config.toml
crop_scale_min = 1
tokenizer = "word"
embed_dim = 128
encoder_widths = [64, 128, 256]
text_encoder_width = 192
text_encoder_qk_norm = false
text_encoder_parallel_block = false
text_encoder_inner_norm = false
residual_init = "zero_last"
epochs = 20.4
Rows from block 2 of the text encoder, named by matrix and row number. Rows with one number belong to one neuron. Each number is 50 + 15 x the weight over its row's rms, rounded and kept within 0 to 99. All counts start at 0. After the name is the row's rms in percent of the matrix's.
# fc1: MLP up (text_encoder.blocks.2.mlp.fc1.weight, 768x192), inputs 78-116
# fc2: MLP down (text_encoder.blocks.2.mlp.fc2.weight, 192x768, transposed), outputs 78-116
fc1.343 090:65 60 49 51 10 87 65 54 66 60 45 30 59 42 24 48 67 57 58 69 61 55 61 41 53 64 56 71 54 54 50 53 46 61 66 56 17 44 44
fc2.343 087:00 36 52 72 44 37 38 39 63 55 43 48 43 77 52 26 73 62 69 35 45 53 54 66 68 12 44 56 63 36 61 54 87 55 62 51 52 43 44
fc1.344 088:79 35 42 81 44 45 65 58 62 57 71 37 45 39 42 25 58 68 47 53 56 71 35 50 64 62 71 69 27 48 58 47 43 41 60 36 26 44 58
fc2.344 083:50 74 48 46 65 26 44 49 61 32 65 63 58 79 32 34 58 58 60 50 64 54 56 36 53 60 73 41 51 46 62 55 66 51 36 69 54 38 43
fc1.345 105:67 51 63 41 12 70 54 59 61 45 50 26 42 57 44 25 70 56 42 76 58 50 48 33 52 63 56 40 48 47 52 65 27 50 37 38 13 56 34
fc2.345 084:38 34 74 31 37 66 34 44 47 38 53 29 49 59 26 12 26 48 82 59 31 51 60 50 50 36 43 28 49 48 35 44 42 52 39 58 46 42 40
fc1.346 081:73 54 46 43 29 65 78 44 35 73 52 34 46 63 49 50 68 39 31 77 54 31 24 47 50 41 50 49 34 64 61 39 49 48 38 43 37 64 35
fc2.346 074:74 63 44 80 44 41 59 56 16 63 54 30 67 47 20 61 54 43 71 34 53 42 73 26 49 82 56 71 32 69 48 45 58 35 46 34 21 43 41
fc1.347 101:70 32 28 54 11 88 46 37 62 58 55 58 45 37 36 39 45 56 59 34 55 62 65 86 68 59 66 55 53 75 48 48 39 80 68 49 31 58 46
fc2.347 100:56 31 49 45 39 45 64 33 72 86 55 53 64 73 63 65 31 37 36 47 37 68 48 68 16 49 24 44 43 47 20 47 40 58 51 62 71 50 29
fc1.348 079:83 46 55 68 39 83 47 36 72 47 55 56 54 42 55 43 61 47 48 41 67 53 37 69 59 69 69 68 28 49 54 30 33 70 50 45 24 51 53
fc2.348 058:05 63 57 75 65 46 75 27 57 50 51 67 49 56 68 59 48 49 49 45 54 53 48 67 67 30 44 22 34 65 37 57 87 65 56 56 67 40 45
fc1.349 109:35 48 51 29 54 53 72 35 61 40 64 55 40 49 60 74 60 48 33 39 52 58 26 81 70 44 33 74 81 69 51 51 60 46 26 51 13 71 62
fc2.349 096:58 50 39 57 47 60 14 23 47 35 37 43 56 70 57 21 40 54 52 38 24 58 31 39 56 68 66 21 63 36 46 45 45 18 61 61 62 79 58
fc1.350 112:73 31 47 64 44 62 44 56 46 55 48 52 42 47 69 33 71 37 47 49 70 45 50 41 38 42 64 71 39 72 48 46 55 49 28 41 22 53 34
fc2.350 093:33 59 69 91 59 73 50 37 61 61 47 68 80 46 53 31 44 32 43 38 14 62 47 19 28 45 66 74 65 46 26 39 79 34 63 52 87 31 72
fc1.351 122:49 31 52 63 21 67 72 55 48 55 50 26 34 40 42 50 59 34 29 42 71 56 65 43 66 47 42 64 38 65 48 62 54 44 64 65 42 61 32
fc2.351 098:50 52 37 49 67 57 16 67 42 54 54 44 63 52 71 62 33 51 29 45 58 32 53 49 47 60 56 52 49 45 29 83 50 45 44 44 45 52 56
fc1.352 091:88 67 50 62 48 52 59 53 57 40 55 48 69 60 51 46 54 42 51 64 47 52 41 75 62 89 62 46 51 49 45 35 48 48 71 36 30 49 65
fc2.352 069:48 56 68 38 78 71 72 55 44 52 57 53 35 27 73 61 53 37 53 41 59 69 69 41 35 48 57 34 39 80 30 48 38 65 39 73 70 31 31
fc1.353 124:44 31 43 44 48 69 34 65 52 20 42 36 47 40 30 71 50 68 52 47 56 41 47 49 65 31 27 46 39 52 51 53 76 59 71 45 28 35 32
fc2.353 126:34 45 61 65 41 49 30 31 52 42 77 41 52 44 39 39 68 44 72 40 41 33 40 39 50 18 33 38 70 46 63 46 61 55 39 52 74 71 49
fc1.354 096:51 27 56 63 43 73 45 40 47 57 52 57 36 51 41 50 87 43 53 40 64 44 37 67 63 57 70 57 20 78 60 43 06 63 44 55 27 47 34
fc2.354 071:43 74 32 56 59 48 39 34 39 71 35 38 68 32 57 69 36 56 40 52 55 76 71 40 49 50 36 66 34 87 43 49 60 40 58 59 70 32 39
fc1.355 073:89 59 68 51 42 79 70 71 73 50 61 22 59 41 55 33 61 42 32 52 44 49 41 66 55 67 58 51 68 65 36 53 27 67 60 43 22 77 47
fc2.355 054:43 46 51 58 59 62 15 71 31 62 36 54 30 54 22 45 61 35 59 53 61 59 56 28 47 21 42 74 62 61 42 60 80 62 64 50 46 54 39
fc1.356 105:68 40 51 41 42 63 48 50 63 49 63 33 58 45 30 33 51 42 55 73 48 51 48 73 60 57 63 44 59 56 52 45 37 70 66 61 14 46 38
fc2.356 089:32 26 37 63 41 60 48 60 44 65 21 50 46 80 32 28 42 51 47 65 64 31 27 69 53 18 42 43 54 25 51 49 66 34 63 81 53 53 55
fc1.357 120:64 32 64 75 50 43 39 65 33 41 44 33 51 50 50 36 48 54 29 43 50 50 30 70 66 50 67 59 22 48 50 49 44 33 35 33 51 56 25
fc2.357 122:57 45 47 63 60 31 43 49 69 45 35 44 37 52 66 39 38 47 36 37 46 54 64 27 43 64 66 00 74 14 61 46 54 33 51 30 62 42 70
fc1.358 110:61 26 61 67 46 61 50 45 55 43 56 44 28 43 59 55 69 50 61 68 57 42 49 43 33 55 56 66 26 65 56 40 43 64 59 40 13 49 23
fc2.358 076:64 41 63 54 57 58 37 52 45 53 54 61 45 39 31 54 52 23 61 55 49 57 75 41 44 50 46 75 77 77 19 42 44 58 65 61 85 50 62
fc1.359 100:66 44 62 64 33 47 49 65 76 49 65 37 55 41 37 45 45 66 62 50 54 61 44 78 38 25 62 50 27 35 79 30 40 44 62 56 37 54 43
fc2.359 107:68 56 53 62 44 49 47 72 36 58 50 60 77 69 69 61 50 25 31 46 36 37 47 56 55 38 70 60 63 29 69 53 67 29 68 52 44 39 77