config = dict(
    model='contrastive image-text model',
    dataset='photos with spoken descriptions (Open Images, Localized Narratives)',
    train_examples=203450,
    image_size=64,
    crop_scale_min=1,
    horizontal_flip=True,
    tokenizer='word',
    vocab_size=4585,
    loss='sigmoid',
    embed_dim=128,
    encoder_arch='preact_resnet',
    encoder_norm='batchnorm',
    encoder_activation='silu',
    encoder_depths=[3, 6, 3],
    encoder_kernel_size=3,
    encoder_stem='deep',
    encoder_avg_pool_shortcut=True,
    encoder_widths=[64, 128, 256],
    text_encoder_causal=False,
    text_encoder_width=192,
    text_encoder_layers=8,
    text_encoder_norm='rmsnorm',
    text_encoder_norm_position='post',
    text_encoder_activation='star_relu',
    text_encoder_mlp_ratio=4,
    text_encoder_head_dim=48,
    text_encoder_fused_qkv=True,
    text_encoder_bias='none',
    text_encoder_qk_norm=False,
    text_encoder_parallel_block=False,
    text_encoder_inner_norm=False,
    text_encoder_positions='learned',
    init='torch_default',
    residual_init='zero_last',
    optimizer='adamw',
    lr=0.0019,
    beta1=0.9,
    beta2=0.98,
    eps=1e-10,
    steps=16200,
    batch_size=256,
    epochs=20.4,
    lr_schedule='cosine',
    final_lr_fraction=0,
    warmup_steps=1620,
    weight_decay=0.3,
)
Rows from block 5 of the image encoder of a small contrastive image-text model, named by matrix and row number. Rows with one number belong to one channel. Each number is 500 + 40 x the weight over its row's rms, rounded and kept within 0 to 999. All counts start at 0. Numbers have three digits each.
After each channel's rows are labels from the 100 images, of 14848, where the channel reaches its highest value: "strongest on" is what is common among them. Only what is clearly more common there than usual is listed. The data: photos with spoken descriptions (Open Images, Localized Narratives).
# convs0: first 3x3 conv (encoder.blocks.5.convs.0.weight, 128x128x3x3, each kernel summed), inputs 0-127
# convs1: second 3x3 conv (encoder.blocks.5.convs.1.weight, 128x128x3x3, transposed, each kernel summed), outputs 0-127

convs0.66:449504491415415460521458444444455478478479495509489497529466475481499446532503485579448480482511512513438444554474496472466471573445442512507459482451500521494517464529478443486435530500506529554433459485524458441466488422422414458481473448524495484467532503440502444433506538485545428475509484488550462613483527463584487503435488459504513486490499488516483500469445424497513470541454
convs1.66:535467511541527486442524481512468537538515496530481496521545482507491549444432519508523464488523535527529479465473476511454436468470533558512416451502495493448485526478490485529527488527512520580491533444479445516502524523467573569494484447421480486550528455496451600527531496504474457509597577556487510408516495511361491559436527508498485477430540414510498493508473463496492523419506
strongest on: text has "white"; text has "black"

convs0.12:444455488429490487468522478541443486511494490496462503474516484458500519495483511529447466504563446516479542458518512461447488502475470468533476480466514485521473475631454476464478511535551431492597551493474503463506412494510509488426425477490503533514521483487413551440504404478526503489435452516415511529522470442498539509472469516504531607534506555542418495451469474426446473495517
convs1.12:467528475470425568524463501415527468452558611390518434520501502523479538527430483439524527507460558472451454499405466459471440562541480472477488471505541463539435428493466529518505450496484502546422501522499475492511522546456528568462487469542547480464531482510523505511509543481485414512540491511493497437535555523510468491543567535520487517511539448544485471507542554448506519502549
strongest on: text has "woman"

convs0.0:471471471491499524499612521465452476550539531512467449437482551470482489429521538421478481451447440561496403519481475491486474434479510517442502479492533446558470459429440499525501515470528506506514485462508506539472477457477459518414405468507501509531528515477533499486449545517498464421438438438470513517473495522554515537550451488514512439493543468541555491432477458440516519487404
convs1.0:407545464580430521474488469480494509410500495467511560450526477575490500497486498531469480494503526476475571484486505529487526516443493540522545596558430446511519525546523540496498465547480556493499559494516522522404570518586535590483439513413486536497520490450468560509472525543527531510509520535469446505546474474426531557483469545501476505521505488494441580489544468566503505521532
strongest on: text has "wearing"; text has "woman"

convs0.101:437521522475512482474488479477436486466402488493499458488470490500471476463466520527453470452552497525443557412487459476469502563465508485448509499476493514400414470512501424428441453482481480508470478497462471460432430463474454406502487540531473510428514462525509426464489513480462479489428441425483492556469474494535468460503459457517534516509513473497485430481467503456516466514380
convs1.101:570420543545554529489504500444492457507470515482441594513503498537555504493468488479553382516391552483502477508493503491539428455534490495507477492570516543584530541575504517582555590511554569481439525517545454523474576528565558462480505507499508505488555473487510514518538494493451555539530521507505491412554543488480512526506480522522533456533486473485504495505473502496469473481569
strongest on: text has "holding"; text has "woman"

convs0.42:515445572550527521476423547496523542559483456472534472453531526491558510435505521549540473468513421439487461553461600549513507461512448509515504503396452545501557570558469502526559518501540568464484558492503475450527433532465507533425473482460446471528548498467491501495454510506456542493521547561527533537441553509507568564456470497499480449546543532560499494509514497513453484515548
convs1.42:426553476451517409546568483499521482531484545526485505490490503500409501531486470511501526557553469488504549476498494483487446464522497445502521498570495482531453461483527609416467520515510481500586471443498484561536479538555532460449526471526507467524514528576525525524530488482541436453480442427447452489539471485522382466603553505520474551553462489500546487528457529460487528512509
strongest on: text has "lights"

convs0.63:441450457468444532482511481478504468424461491482499450503460454429495503452481561481445501492509487463509498516511425472540470536441502520547474502487499490373476478490466527507437455464545490545419592533496418438431465481452556513464514487466474477500478443484510522496573487511520542468537517517481437530459432462541384435508538426510472462486491511474539456502462519473468523484455
convs1.63:538535529512471491439469514497545491411562526538537485463565547500491507460501466487563539508560501548455540492458499480514538461454551549430518493452457482394581524488504518503530538483414485467547479458499531500581518513441466532502465502503557436469451542530494537546470491473485486536401416539556567499473483542486520467502502498475553485467484497514518491528489571537468579464410
strongest on: text has "trees"; text has "sky"

convs0.27:423535535540476480575530445488504426468518518475439467474432480516507486495477542516523418430535563559514535481588522514442544510520496482522533451438514511489570445498524511479500466490472571489490545518498500411583530473470476537536564502493458558519439487485491514458484489511537469445574524473571482517570428475540401464443533517532492477473499545444525527510486505446504543530465
convs1.27:556538519558554508447499498533513556591545527571573472553518519465580494492581490529521574612529447567556478557433519540532448538492481495448462521502451524506530510520491468501541491485484471501581503481410474527468531476483542450560469494494523439524521531540501500538518457499430500539522546481496542506499556485418477472602467501457503495468510462515513511460478466498478490499567
strongest on: text has "sky"; text has "trees"

convs0.7:464460462432471491456510517485472531446467533497507544508520541456479519523490473545469507503451587486406519541445476520501504534513482539512480519484519412440588516406535505536545525508523465451503483472508502513504534518525448458518484490522488513540413468485501471477526448560451523473475520510425456408534480495457501438455482526539496516492382363503592535498479515487449510481501
convs1.7:519495513522557480434471486554548520506510483567534464531523481479468543474507507505500529623578447522475499439503475503492573439530471444497489506533482536582404525500497393450539451546458527538505479592461459536519464530482538562516510501523449527439504582512480507517489523391510501500502491501441530568476490521514468525564524545485507424506545485534485459538548537510506471483544
strongest on: text has "table"

convs0.64:520460455435577468483510553501556481593516508482485526513474505482536543555460472462525549536558461471525448463462517488515463623563462503501458479475545479536441512488493505435481490542553484553519440522479464592439507510511518538444518475473472470462471436538485507508476488487494451534560447544520470494441440437453403468501456526496426438487485439539473476506487490526527576520472
convs1.64:443434479474469503533507466525463529536472492500521510478441441507502492429495497520485470534430484485444484419551493520534534439524467544486401435506477465484507455530470486519497443476467442491488486504521481366467484444568433480466394507511471502498473585452529477495468520469457535502504484441542463466569518567491461466500510536528576549511417546442530501520537487519514466449474
strongest on: text has "grass"

convs0.19:536509462465554493471574521536487447445511483532469493523463402562465466407487508463485484479562477521456451514476513465448531605464488524512513537436505544500541470513512504462466540500584481525509540482554501459481536528365463469499499498466507577495513521509490540409513444544522465551494475561451436498485480404517542494428541473521508489469501484445496499459505447471472505444490
convs1.19:509479519528492480552418490446482540463527494464507463501512595474516524465419456484490483559502511499524518482503560555420511517530494556505507377463452487479451480472546487472488499491476586532458460456459516470558445535429520483521456495484481512463487427524518489535508522482477447518467529445513510488557539562536457510497544522492505486567529443561538418520585526447546451554583
strongest on: text has "wall"; text has "holding"; text has "two"; text has "woman"

convs0.98:469492487516488515483492484471553429490436534497468481458531508389550513520499543502536484485480518458513495519460488503563470513522493485547501487495545495505503512470514462462470517432539484516546457392460516497347472484531512490486504468469477508493522445517417491502336469476496523450509471595484509471437460421445481454509513500448428528514486487519524449444459496477510492538459
convs1.98:515517528501454492554415541453528518515562530523494485525554478551434471548513460559465559568471487519492470516510490487492441467526523483565458440481454474585430514536511522459525489619518531497464479485492528461550526515486505476457520498483454535465488550488480457530539581513516506519507556464585513593504476494563543502525535448507497550548591501499516455524578495547512574450555
strongest on: text has "road"

convs0.118:525485381508466550480510504467524486505487542467471471491476498485525545408502442516460511473469422510458585445509486482443497505485486494543487431446396451467435473513511536479494508476427405476510411531540532539459454388479498507512515551490530438509533536524494429491451504493506472499539512477434526471477454507487476515436505431495503534517495489570459452499514449468485453493435
convs1.118:517477515493550522496517472445489442456509500578483529527440431597517480535525533481523488483449512476489415532465435534498484534466498446417600525526518567561514459556529444492498498568532504544537523457489458497589541484571461462482510512417571519469438487485502488547530522455518495533502479510583524532477493480529519476553423546485454494467474410436524524501462490535493471518497
strongest on: text has "trees"

convs0.39:449483498460500436491599523466495482457456469525499423499503536585501509463454534466525469517558476472509504489562477480524608525494502483474548560482500496484414563468515433481463495447422478516488438483518464526484526514491442561455479495511511508477457460488392530473501459493535417471493492533483481540453454566484443451474543484506465463478483451480425398492508467508517526424469
convs1.39:525498502498548514510437487511496529544544512573605537506498560467511487504395443500465477546490400535499495504482538504487466433459493464510474428532448534528562414482491493531502457528485452504525516604464462518535493524481499486540557510573454501492476542528549444501503533472477421540568544480509477497474502496556446560519564533482569526542486478496541417524576506493535478554509
strongest on: text has "people"; text has "chairs"

convs0.110:464485492404517455496479472451431514408423488475527498478429510487415530517467457507505475464522534462497506451495476443593541523490482477507544571477557479481483553501487520515500479500511474511566442480486514506571536478560509460529438504466465409555476489536456547446553484483451513481549462534413450421425485474446504482457524445484500509471484430543494450458453491482539527512462
convs1.110:488545503541470514474526501562528501502530512535515510589561486508510539505490487440473471548565427517514507539490483520472532409526511566542531401595476482523500478535505543473546484467501602533447565562483462461484492539495478499441500494516512547552441589498484487444524518503434570504509572491487486487468533550477497532593513494544530446516514461501506551571516536434563531462539
strongest on: text has "wearing"

convs0.25:503503532499548484456524442405531506502469456491479497414436480532487461591485493568525463509516489501550487492488499519493532462477496454510617562530494507547425535537477457445451525426525483524491496480489529512490499520509478418422481514518498517525535502480486473462541470413469516486539446560504501472471411442477431523517523541516460511491472445415404445518483570503509536565488
convs1.25:448475511560460502544534486476543521533528537524495460525520507515534506557520533534485477523524524419440549547424448527471429475531469515524401473480465488523506487568487562522460521520555450506562537452521507496472511457535499517511463523477404432571474496467467447555527562549495462480588503509543508574510443554488499547504551504565474516569496523570552476570485521588492502482475
strongest on: text has "grass"

convs0.96:532543497540600515511549542551502439537495514487530480610535479536504537505472537496493503458524527556543484583524468555561537551507541475487505523488472511497546528525509464464430511515516478517455540481554448478506473516460531545445539527469538426502425486509485434457478546606455417550546551518567473544501457554474558541486496555513458470524534516537529514608499530519518487503519
convs1.96:505474486464435477548427496462482492457507438447505479466503513414502446497548469539493465551533440474465524450485503474486488484508475473520456478420444406514464518526453502502488468432481420516596512497449541421495487496489512535519467478525490506427431525531488535474513441517485445443425482433432472424542511507459493465529514499499485508502423434539525405505552447531468543526500
strongest on: text has "woman"; text has "wearing"; text has "man"

convs0.120:448490510473486532513512472518430529560501468484432405495476491544466520512496478558524433463470433535531607485449464499487497514449467459459490479475433517494428517477490507437523510480510523476501430450537420526472577475538525571490506491508482495437565403478478522552516519495509445462521428506465488555477551479462430492517431512526482490419505573506465453477487405524475519494493
convs1.120:471477420485436468564483548454522468465454499481523465479489547491440483440429529467512492455547489486494438504523485490496496521539511503555490436574499471469547457544548497487495471537496479518506582507540469461511448518421466429489429492529550480498430553453531454436521518508535461438470530492572474530553497526589424490487579466495499536597451423489483552526508513497501456539474
strongest on: text has "wall"; text has "man"

convs0.48:452428441498426571536537400460478480561512512459508550432511437531519465460499433473418463409481437495501507489550500455439520508459494516543450475514554523520445529417469480449572505454475541524521441470426515515459485471516457521496472504486484531480483473472502444488498474442478566504504518502462514489451467456541449450485417491460504499548496486481559509453518469460499479411531
convs1.48:626593502553504477512450498499445504529529550582436502451473563561511541525544521502546467515452552455485504506429507507539453482435490529489533534497483490469518498528506472569473571541524511523518489493473501557576528517459486465479473544475484516507570504575520531492461501523546492458600440462481485530543497536471487569463544468497510410494523487522430560498451413534513513507491
strongest on: text has "table"

convs0.22:544473450478478516499521509485423507479442473504513469524448474512434493506497536531521489529573545489451509483495476509436486527462498508526485502420545501552462514540488441444483552523516483485467463455470556447482457468439445555557476485560506519448485571465481602450532499448502524503453450528524503517417447460413461512412429497525454470440484437498453527504488471575491513516402
convs1.22:501539526521471481466504496436482547578550562512484562509534594499570461531446527505461559386517467523541461505511549460449490450459561527516509460431454508523519449511462490540519460479517554514481518517441450516515515538472517452487482428485497447522542414550531444546509557498431445491581502490535513546488540578498471493475533479488545564500534420499499525496539502486485536529572
strongest on: text has "people"; text has "sitting"