Rows from block 4 of the image encoder of a small contrastive image-text model, named by matrix and row number. Rows with one number belong to one channel. Each number is 500 + 40 x the weight over its row's rms, rounded and kept within 0 to 999. All counts start at 0. Numbers have three digits each.
After each channel's rows are labels from the 100 images, of 14848, where the channel reaches its highest value: "colour at peak" is the nearest of a few named colours to the mean colour under the peak. Only what is clearly more common there than usual is listed. The data: photos with spoken descriptions (Open Images, Localized Narratives).
# convs0: first 3x3 conv (encoder.blocks.4.convs.0.weight, 128x128x3x3, each kernel summed), inputs 0-127
# convs1: second 3x3 conv (encoder.blocks.4.convs.1.weight, 128x128x3x3, transposed, each kernel summed), outputs 0-127

convs0.80:494531574493510459445500488511492440474448490506511495462460454483473420558472473494488519592452442500544445449501485476478434426467521421428472515556471510540447505435485515479476486444534439466518481483501458533454456508539506562490514502517518473459489498474439525439555487505518506459542559520477461476456404482513362497510543488484479457529477516463496432498407541465460502536474
convs1.80:525512508518448498441442517513522467474547468460484454456548587508479591489433560539492482451562505473475601478424459482519501408482534573570504541459437509419541538518491475467513546559424501513499562476538543453523469510409489510462516537432491485462508507491568529488466524478539422508446435515498482482476537521482495513462505468504525556525489495519519546552460502560524513483461
colour at peak: grey

convs0.5:502513448511509481454525500433491488319448552527501414482469452445487479527525514481531474513482457444509472560470529436467468551456465541476494488461460544530490453506516516493514495507551471474490497445499488533500508456489546508455516509476464507544493451513446472475538515500517455448505475536449470473489366458441392419489523442451441440493488531478492449493492462516478491463506
convs1.5:482506534489473530580517553530482530385504527481467523476476489518469524457475477531582512445519560481519555474536494537535633460509498551554569479409522468460487517526456514507496483491461525487491535526526501493525525580534476571491475500536501510479470494546529481530481502490491521530471461456517567501523435527551400408464505558519587537486548517524534546489481569553568522532504
colour at peak: pink

convs0.44:483519550499506484459471489446479473526463484514516517448491499525485452503443499364474400468463478513563446426484448466524494457462481494508477514494459490476421454467444443450431490441431486422475444481453485575452480465511483524448449489457445504477436485501492428490507480519490481509504554491475508438516504432489523502480516454487509421447542491548422487530473509512436432504437
convs1.44:526433448542513489497532497525532496526475537520506534556584541484494444482497514561479527533499498531393507461477552514528442558521503500512593467481462465489549555542515493546522540573550521487456583501489501472532490516500418469538463550523604503563497548551477561479498487509511503545561564467469508595527543471431515516459490560498535489497450445487542456469521534526510501448418
colour at peak: white

convs0.63:460540504595496511482535440517475503535443488492524456474467482475470396499462508506526467500470463474555505520561449534482484469532500445495426506510462599529481468445461512550461501439550500497441538428598463475507532436493487566507502554524466511486524469491439494557625470542502483446550487485570546514500480477470501467474537434521468507464526493442546536453426492479490465467467
convs1.63:530489488412530502493467511432578451478531507484495508498501531506502514526475514529546541494533532497484478550441502489537525500509472489574475497464464488478471565434503445447473511556452583460510487502442560519586481601431481503512520467516499535448504451506488477498411546469512478542401418487482456492507530495487472545500422456527521536480461460545576439555531476549468530596483
colour at peak: grey

convs0.71:459454505478488535402461550499479465537553472546463524508536434471486519418487467518508519503494495444513591508390446547473471478487486596576479534533502555513472485565540485449545537514550525518447579525494467523445505451467484597462513530520459536479437471533465484545505504471505528503490466546484481508460467465468548450509461579445495480485541465458518518446527460471549424507495
convs1.71:506460441391520474503512521502501557495483432499535423461541569522512468472478494473510550545555407535474430476542535483482552449542533466468514527445470472516586538451440537484478434494540480460538453519456495530548479477414529475510473481569451506451530519479510526483496481485508432507453486459471508550484585538485497543473487554484457426505488536529498487546553567569438544482491
colour at peak: white; pink

convs0.4:497498470470452500447492403474518537471422516528409479462479459594446484530423501544486459473487542438534483564442476493480495545470498479503459422498524507495465523433541512445544466487552447530511452510512608513596469462455569509563445509493520531457499432538511512479443475468502499568461497484525512536538455472471515518482405472486459529487495514515532536463458491470466450515465
convs1.4:542447583545475480520525502548475490562482462478585514581486504465501414476475497512512493551500465503501526538581592537465489523509526500497516461506579493492479453617519529485481528514464544491517481519483474494487543551446467447512538487554502511486499447519533493493614484518510470527540480520561478404482505523458469500589561526526476494443491498427441455573552514478510524433467
colour at peak: black

convs0.29:522473424447482553416504473512468478474508508462543575508533458436508510498514510462464469527522624447503512535487527483465475425405469536578517419473529479488470473479507420464514487519473510523508452447416498496518471499440465436482491466547513519478442441476477537471464498483465520451445464480563485457494483446528506501444417526429480445487494452420461520515508505477471466533452
convs1.29:505508529571483528557470513479495557524453505530511499479497470565463467557570524529487479390536502540544462469480501537463483442575501506590500555476486538532512502535463474536491578462513549587512492540498502508408423511490511450546566536491477512390552521531460483511496526466464519521478549516555514534498525441516469491443535572477527542507509525492479538509530478486469421566589
colour at peak: pink

convs0.92:502523540502453546422511515411454464486479454473558468506487487463495465536470470496468436556466459451548425477461469479450487507437489443561524451516510512538451444437532507501449473499510458505434506537467486472500459511464469569497495543535486458485485500441464491448533536474516508554545580534538448505459512520548521530441552505499484510494598429470461454582487571461532446581459
convs1.92:572476522491511441441470483541532560473527494547458534478528481472518512461520515513490537518613522521448531517367513489485500504501494525482448463424494462428441543521467521461499525481457511532555472465519417496504431495462515530451501469476508416492529490532572495553505466540533456527534572475468495500520485449425457504529541503502545466493490539503518504482454476550491485410370
colour at peak: white

convs0.98:508583497518415555490502523460497519382529531514515454476450442484493483504483522522484435490486469493530524494495405459441482525471429510522495425490514476478513430482522511482510475487502564505456515480459486429524484515417517566473480500471473442499491447459470485442579525517488471460507509547501468509447431511477352472468533448509488437494505544477557477509500506443541582459475
convs1.98:533479503591517416529501490573554502480492542514415552520532537481485532433501554496532496499474504545432543490491502460563466533534469607475552477393510492462478528462464553527471559502502503487486526464440407491512514554537509578509508442502533440451479518575486520491477554497553450489480471481465546519514502575486504475411499492520564511506473507456441497498421502546460486515479
colour at peak: white

convs0.70:587493492540420465518439450510527535484506443541482479441485567420548506539511511533529487415507505550437482535510521513500490478465518518480484489479462536463472588472493484509449517553509475507533441457521510546522585482520503559474563504569492571477493452448501487491463559473554449450440433441489584578536508431548532475458506533469524513583500462538484483547486532535467534506527
convs1.70:469463510448504522483469475530476470465585533429510547492504477484459547519533486473506551563547464490537460425513457526478518491449485480458518465574461424540516463497503536521514469525515540586497485485493468572466409528435492440507498532473517497547495511483490521469456357527463549523599494521564463465477487508463550553522518477495498501414550530436509534506466503449579522453503
colour at peak: black

convs0.18:490538488557457483475476499491450433480538491450464452442434452561514517432507457432481491469449400481495518462482480522516501526458432471430435453437534502430483447483495520478549476437443476484444519526470471500515540498510459459474462454388523471493446465530526483450458431494474482540524550492448494484434499493430433542472488433505536467485514494513527563520471490453454486425480
convs1.18:579459528455521522477488490494590564502502444490465579517500547508525552505595520495544525518517541565433460555424543501491489480571505520502529514511505475525458517454543556570502559532490524435496520478506539519508473550525536478513468456471501508510483546464480535448445591511508517479447451546505494489495535534505499460525440580450376427551477481506447478535544460542513514528438
colour at peak: grey

convs0.97:565580534543481503409598474523503401500563540555589456571516443504531508436447496416505480506542483480568506470439458480526506492515472482474502452519487503465517500481564480415573503454519498502497552472505510436529512523436444537415478534516496514524471519511470495454522521487498466507529560514554524477428443483466485540496546531593508525473520467470499529539532517469525524537534
convs1.97:537440510465517495476371483470503530461459467484446489435473493512449500431528450440553489493459501532434470524572538511495570487464532529474486536405505488538536493444453435514451534505501566525543473535498506481510433487482557508524499510538470528349481515475540509520422487468481535502488475511458456482509519472492476503529473496489527393507550540485457434482573468490481483450521
colour at peak: white

convs0.82:523411394466447496537541455477555483568411498493466491520487507500438498435517482504483562497485475487445465431492453485552425462492486487515502448481468463562454483526492495489523532493485470494528549485479457484522430482509502489472543403468503468454467492570489516474340477559518481544489425517491510504503530488537475511463555507496455549550473527516568545572505493503447466474499
convs1.82:537566457460556550555425486492403481457584463556540524469443457539514490556484438472483497483470521528490439526538500499503464470419549461524535516540510523469569521448470501524501463495446554477510469471521496513499471526515507483563479535482551453502429484371516482548444536467468467526461525506535552510534580512523484466540461466479485540446514526504374467445518496492494511521521
colour at peak: grey

convs0.7:446466526440461433482502469482465517526424517453518519467458452579475474507427517495469497429486466505519566479469472588502416553542446502474472469500510462531447475458500477538540465563498443458576487510486491584517469440482461505465482547510495516456487499514484450462493474515453475474445534474473536491485503494449405421504475500524624510554537537520534466468444471516457426521472
convs1.7:518509439528523500471470478552491528446516428495528538537522550459483548540533521493476536467469511513507446475509537457532504546546544467502544534478475480509539549534464545521480510468452532449504464459507511449586540532500527555472514490420491475557548568487505494524541421438542491452500414507484482515518483384415563537481476569441434474486453369459549488518471519536487492477507
colour at peak: brown

convs0.46:531542431516499537506468402464489509509507524522471454496479502489396494548464490438492414496449515502529511487498372531342472531516471516546487415523488495496511312502497480471488512531529473459514436477482533483538505468457467469545514529504466533477488478441487460509491496474481445489466488495485487478506541457479520525459471520501490505457515528447493502523477492442498511457523
convs1.46:428447525504494506449493451536536410480496524534540542518517470466470472496524445504471563549523499506496551465491430489443481496522474531521519495497500478524547295506522480512492488472483441556554488483488507529542458540540538546544522552527512481477537471536479555512483517528519518527502522498449505482455451575528522491556586532532495570529464462439486493542533555429512517538426
colour at peak: pink

convs0.81:575497480417568498527426502476495465569528457488503548432511590443508488467471545514506487516502560572451511502521523485510544534416545526482528483522489535458554531502492558437489447503427478490593539499528533507536551511547515522538527529488458527452485507454520524545491533537533512448494562465442522474539533465539601520575501520464450532472485456562490518468508479555474439448557
convs1.81:407477466514464473444539483507489530449572496455481465464524481496519494540538522468444549529494409480476488460517480497519505431545350452493481420467537412511460462473481525560459558529529485518515435520437524448483448509497487509419507442490488504501484488514428454429532440487483510541485528492499518505531455580520468449404517469504519533545499512456539484513524517476531445531520
colour at peak: black

convs0.83:484470465452482451429521537434417479353487420460453496508458447465524518416520532492430478413507533438426479478494447466506451424452493459510520486545497431515487492566531509464545485490425472529497493473530517474446455486493470470465472515425515574506478469530508521442500471470457481463527527513481460492463444514543524491540500531525553476509472452505487525531522547491537444511458
convs1.83:581488498558531543449509529527487562541508480589590529567496544513498517587546483482550546515527526480478519558526488491500523471469503527470450500460490490533389516525523457505496548487506469497571496518469508533550491480514505462529521459517477432498530452523511563480531540557509509507429406542546556497525535485406477506489433503438429540503491462503560558470573476552507512581510
colour at peak: brown

convs0.1:463504551564503454405532482512482464447506479484417454501516507502515442426472453395517511453428434437513441471440450475477440506536484452472437477549520503462523541459509461486481552495496482508475520463552460507459550504532429571507485518486484501439458432466423465532483477546528452488472443495542519503523548385544464546466453461476521529482497487494489528500484553467531472502458
convs1.1:560425512466554531508446491505531469558476491539527500549497574528507521549466501581457544515527476524464482538443528527492504519504504485495509536527457519531469513439512523456490483548410513547512496508445518557567482564359436489487554540522508541475504535494462581554509482524476480592471478558520483489497494524447501569561432522500450446436453509483544401530471527519498510491482
colour at peak: pink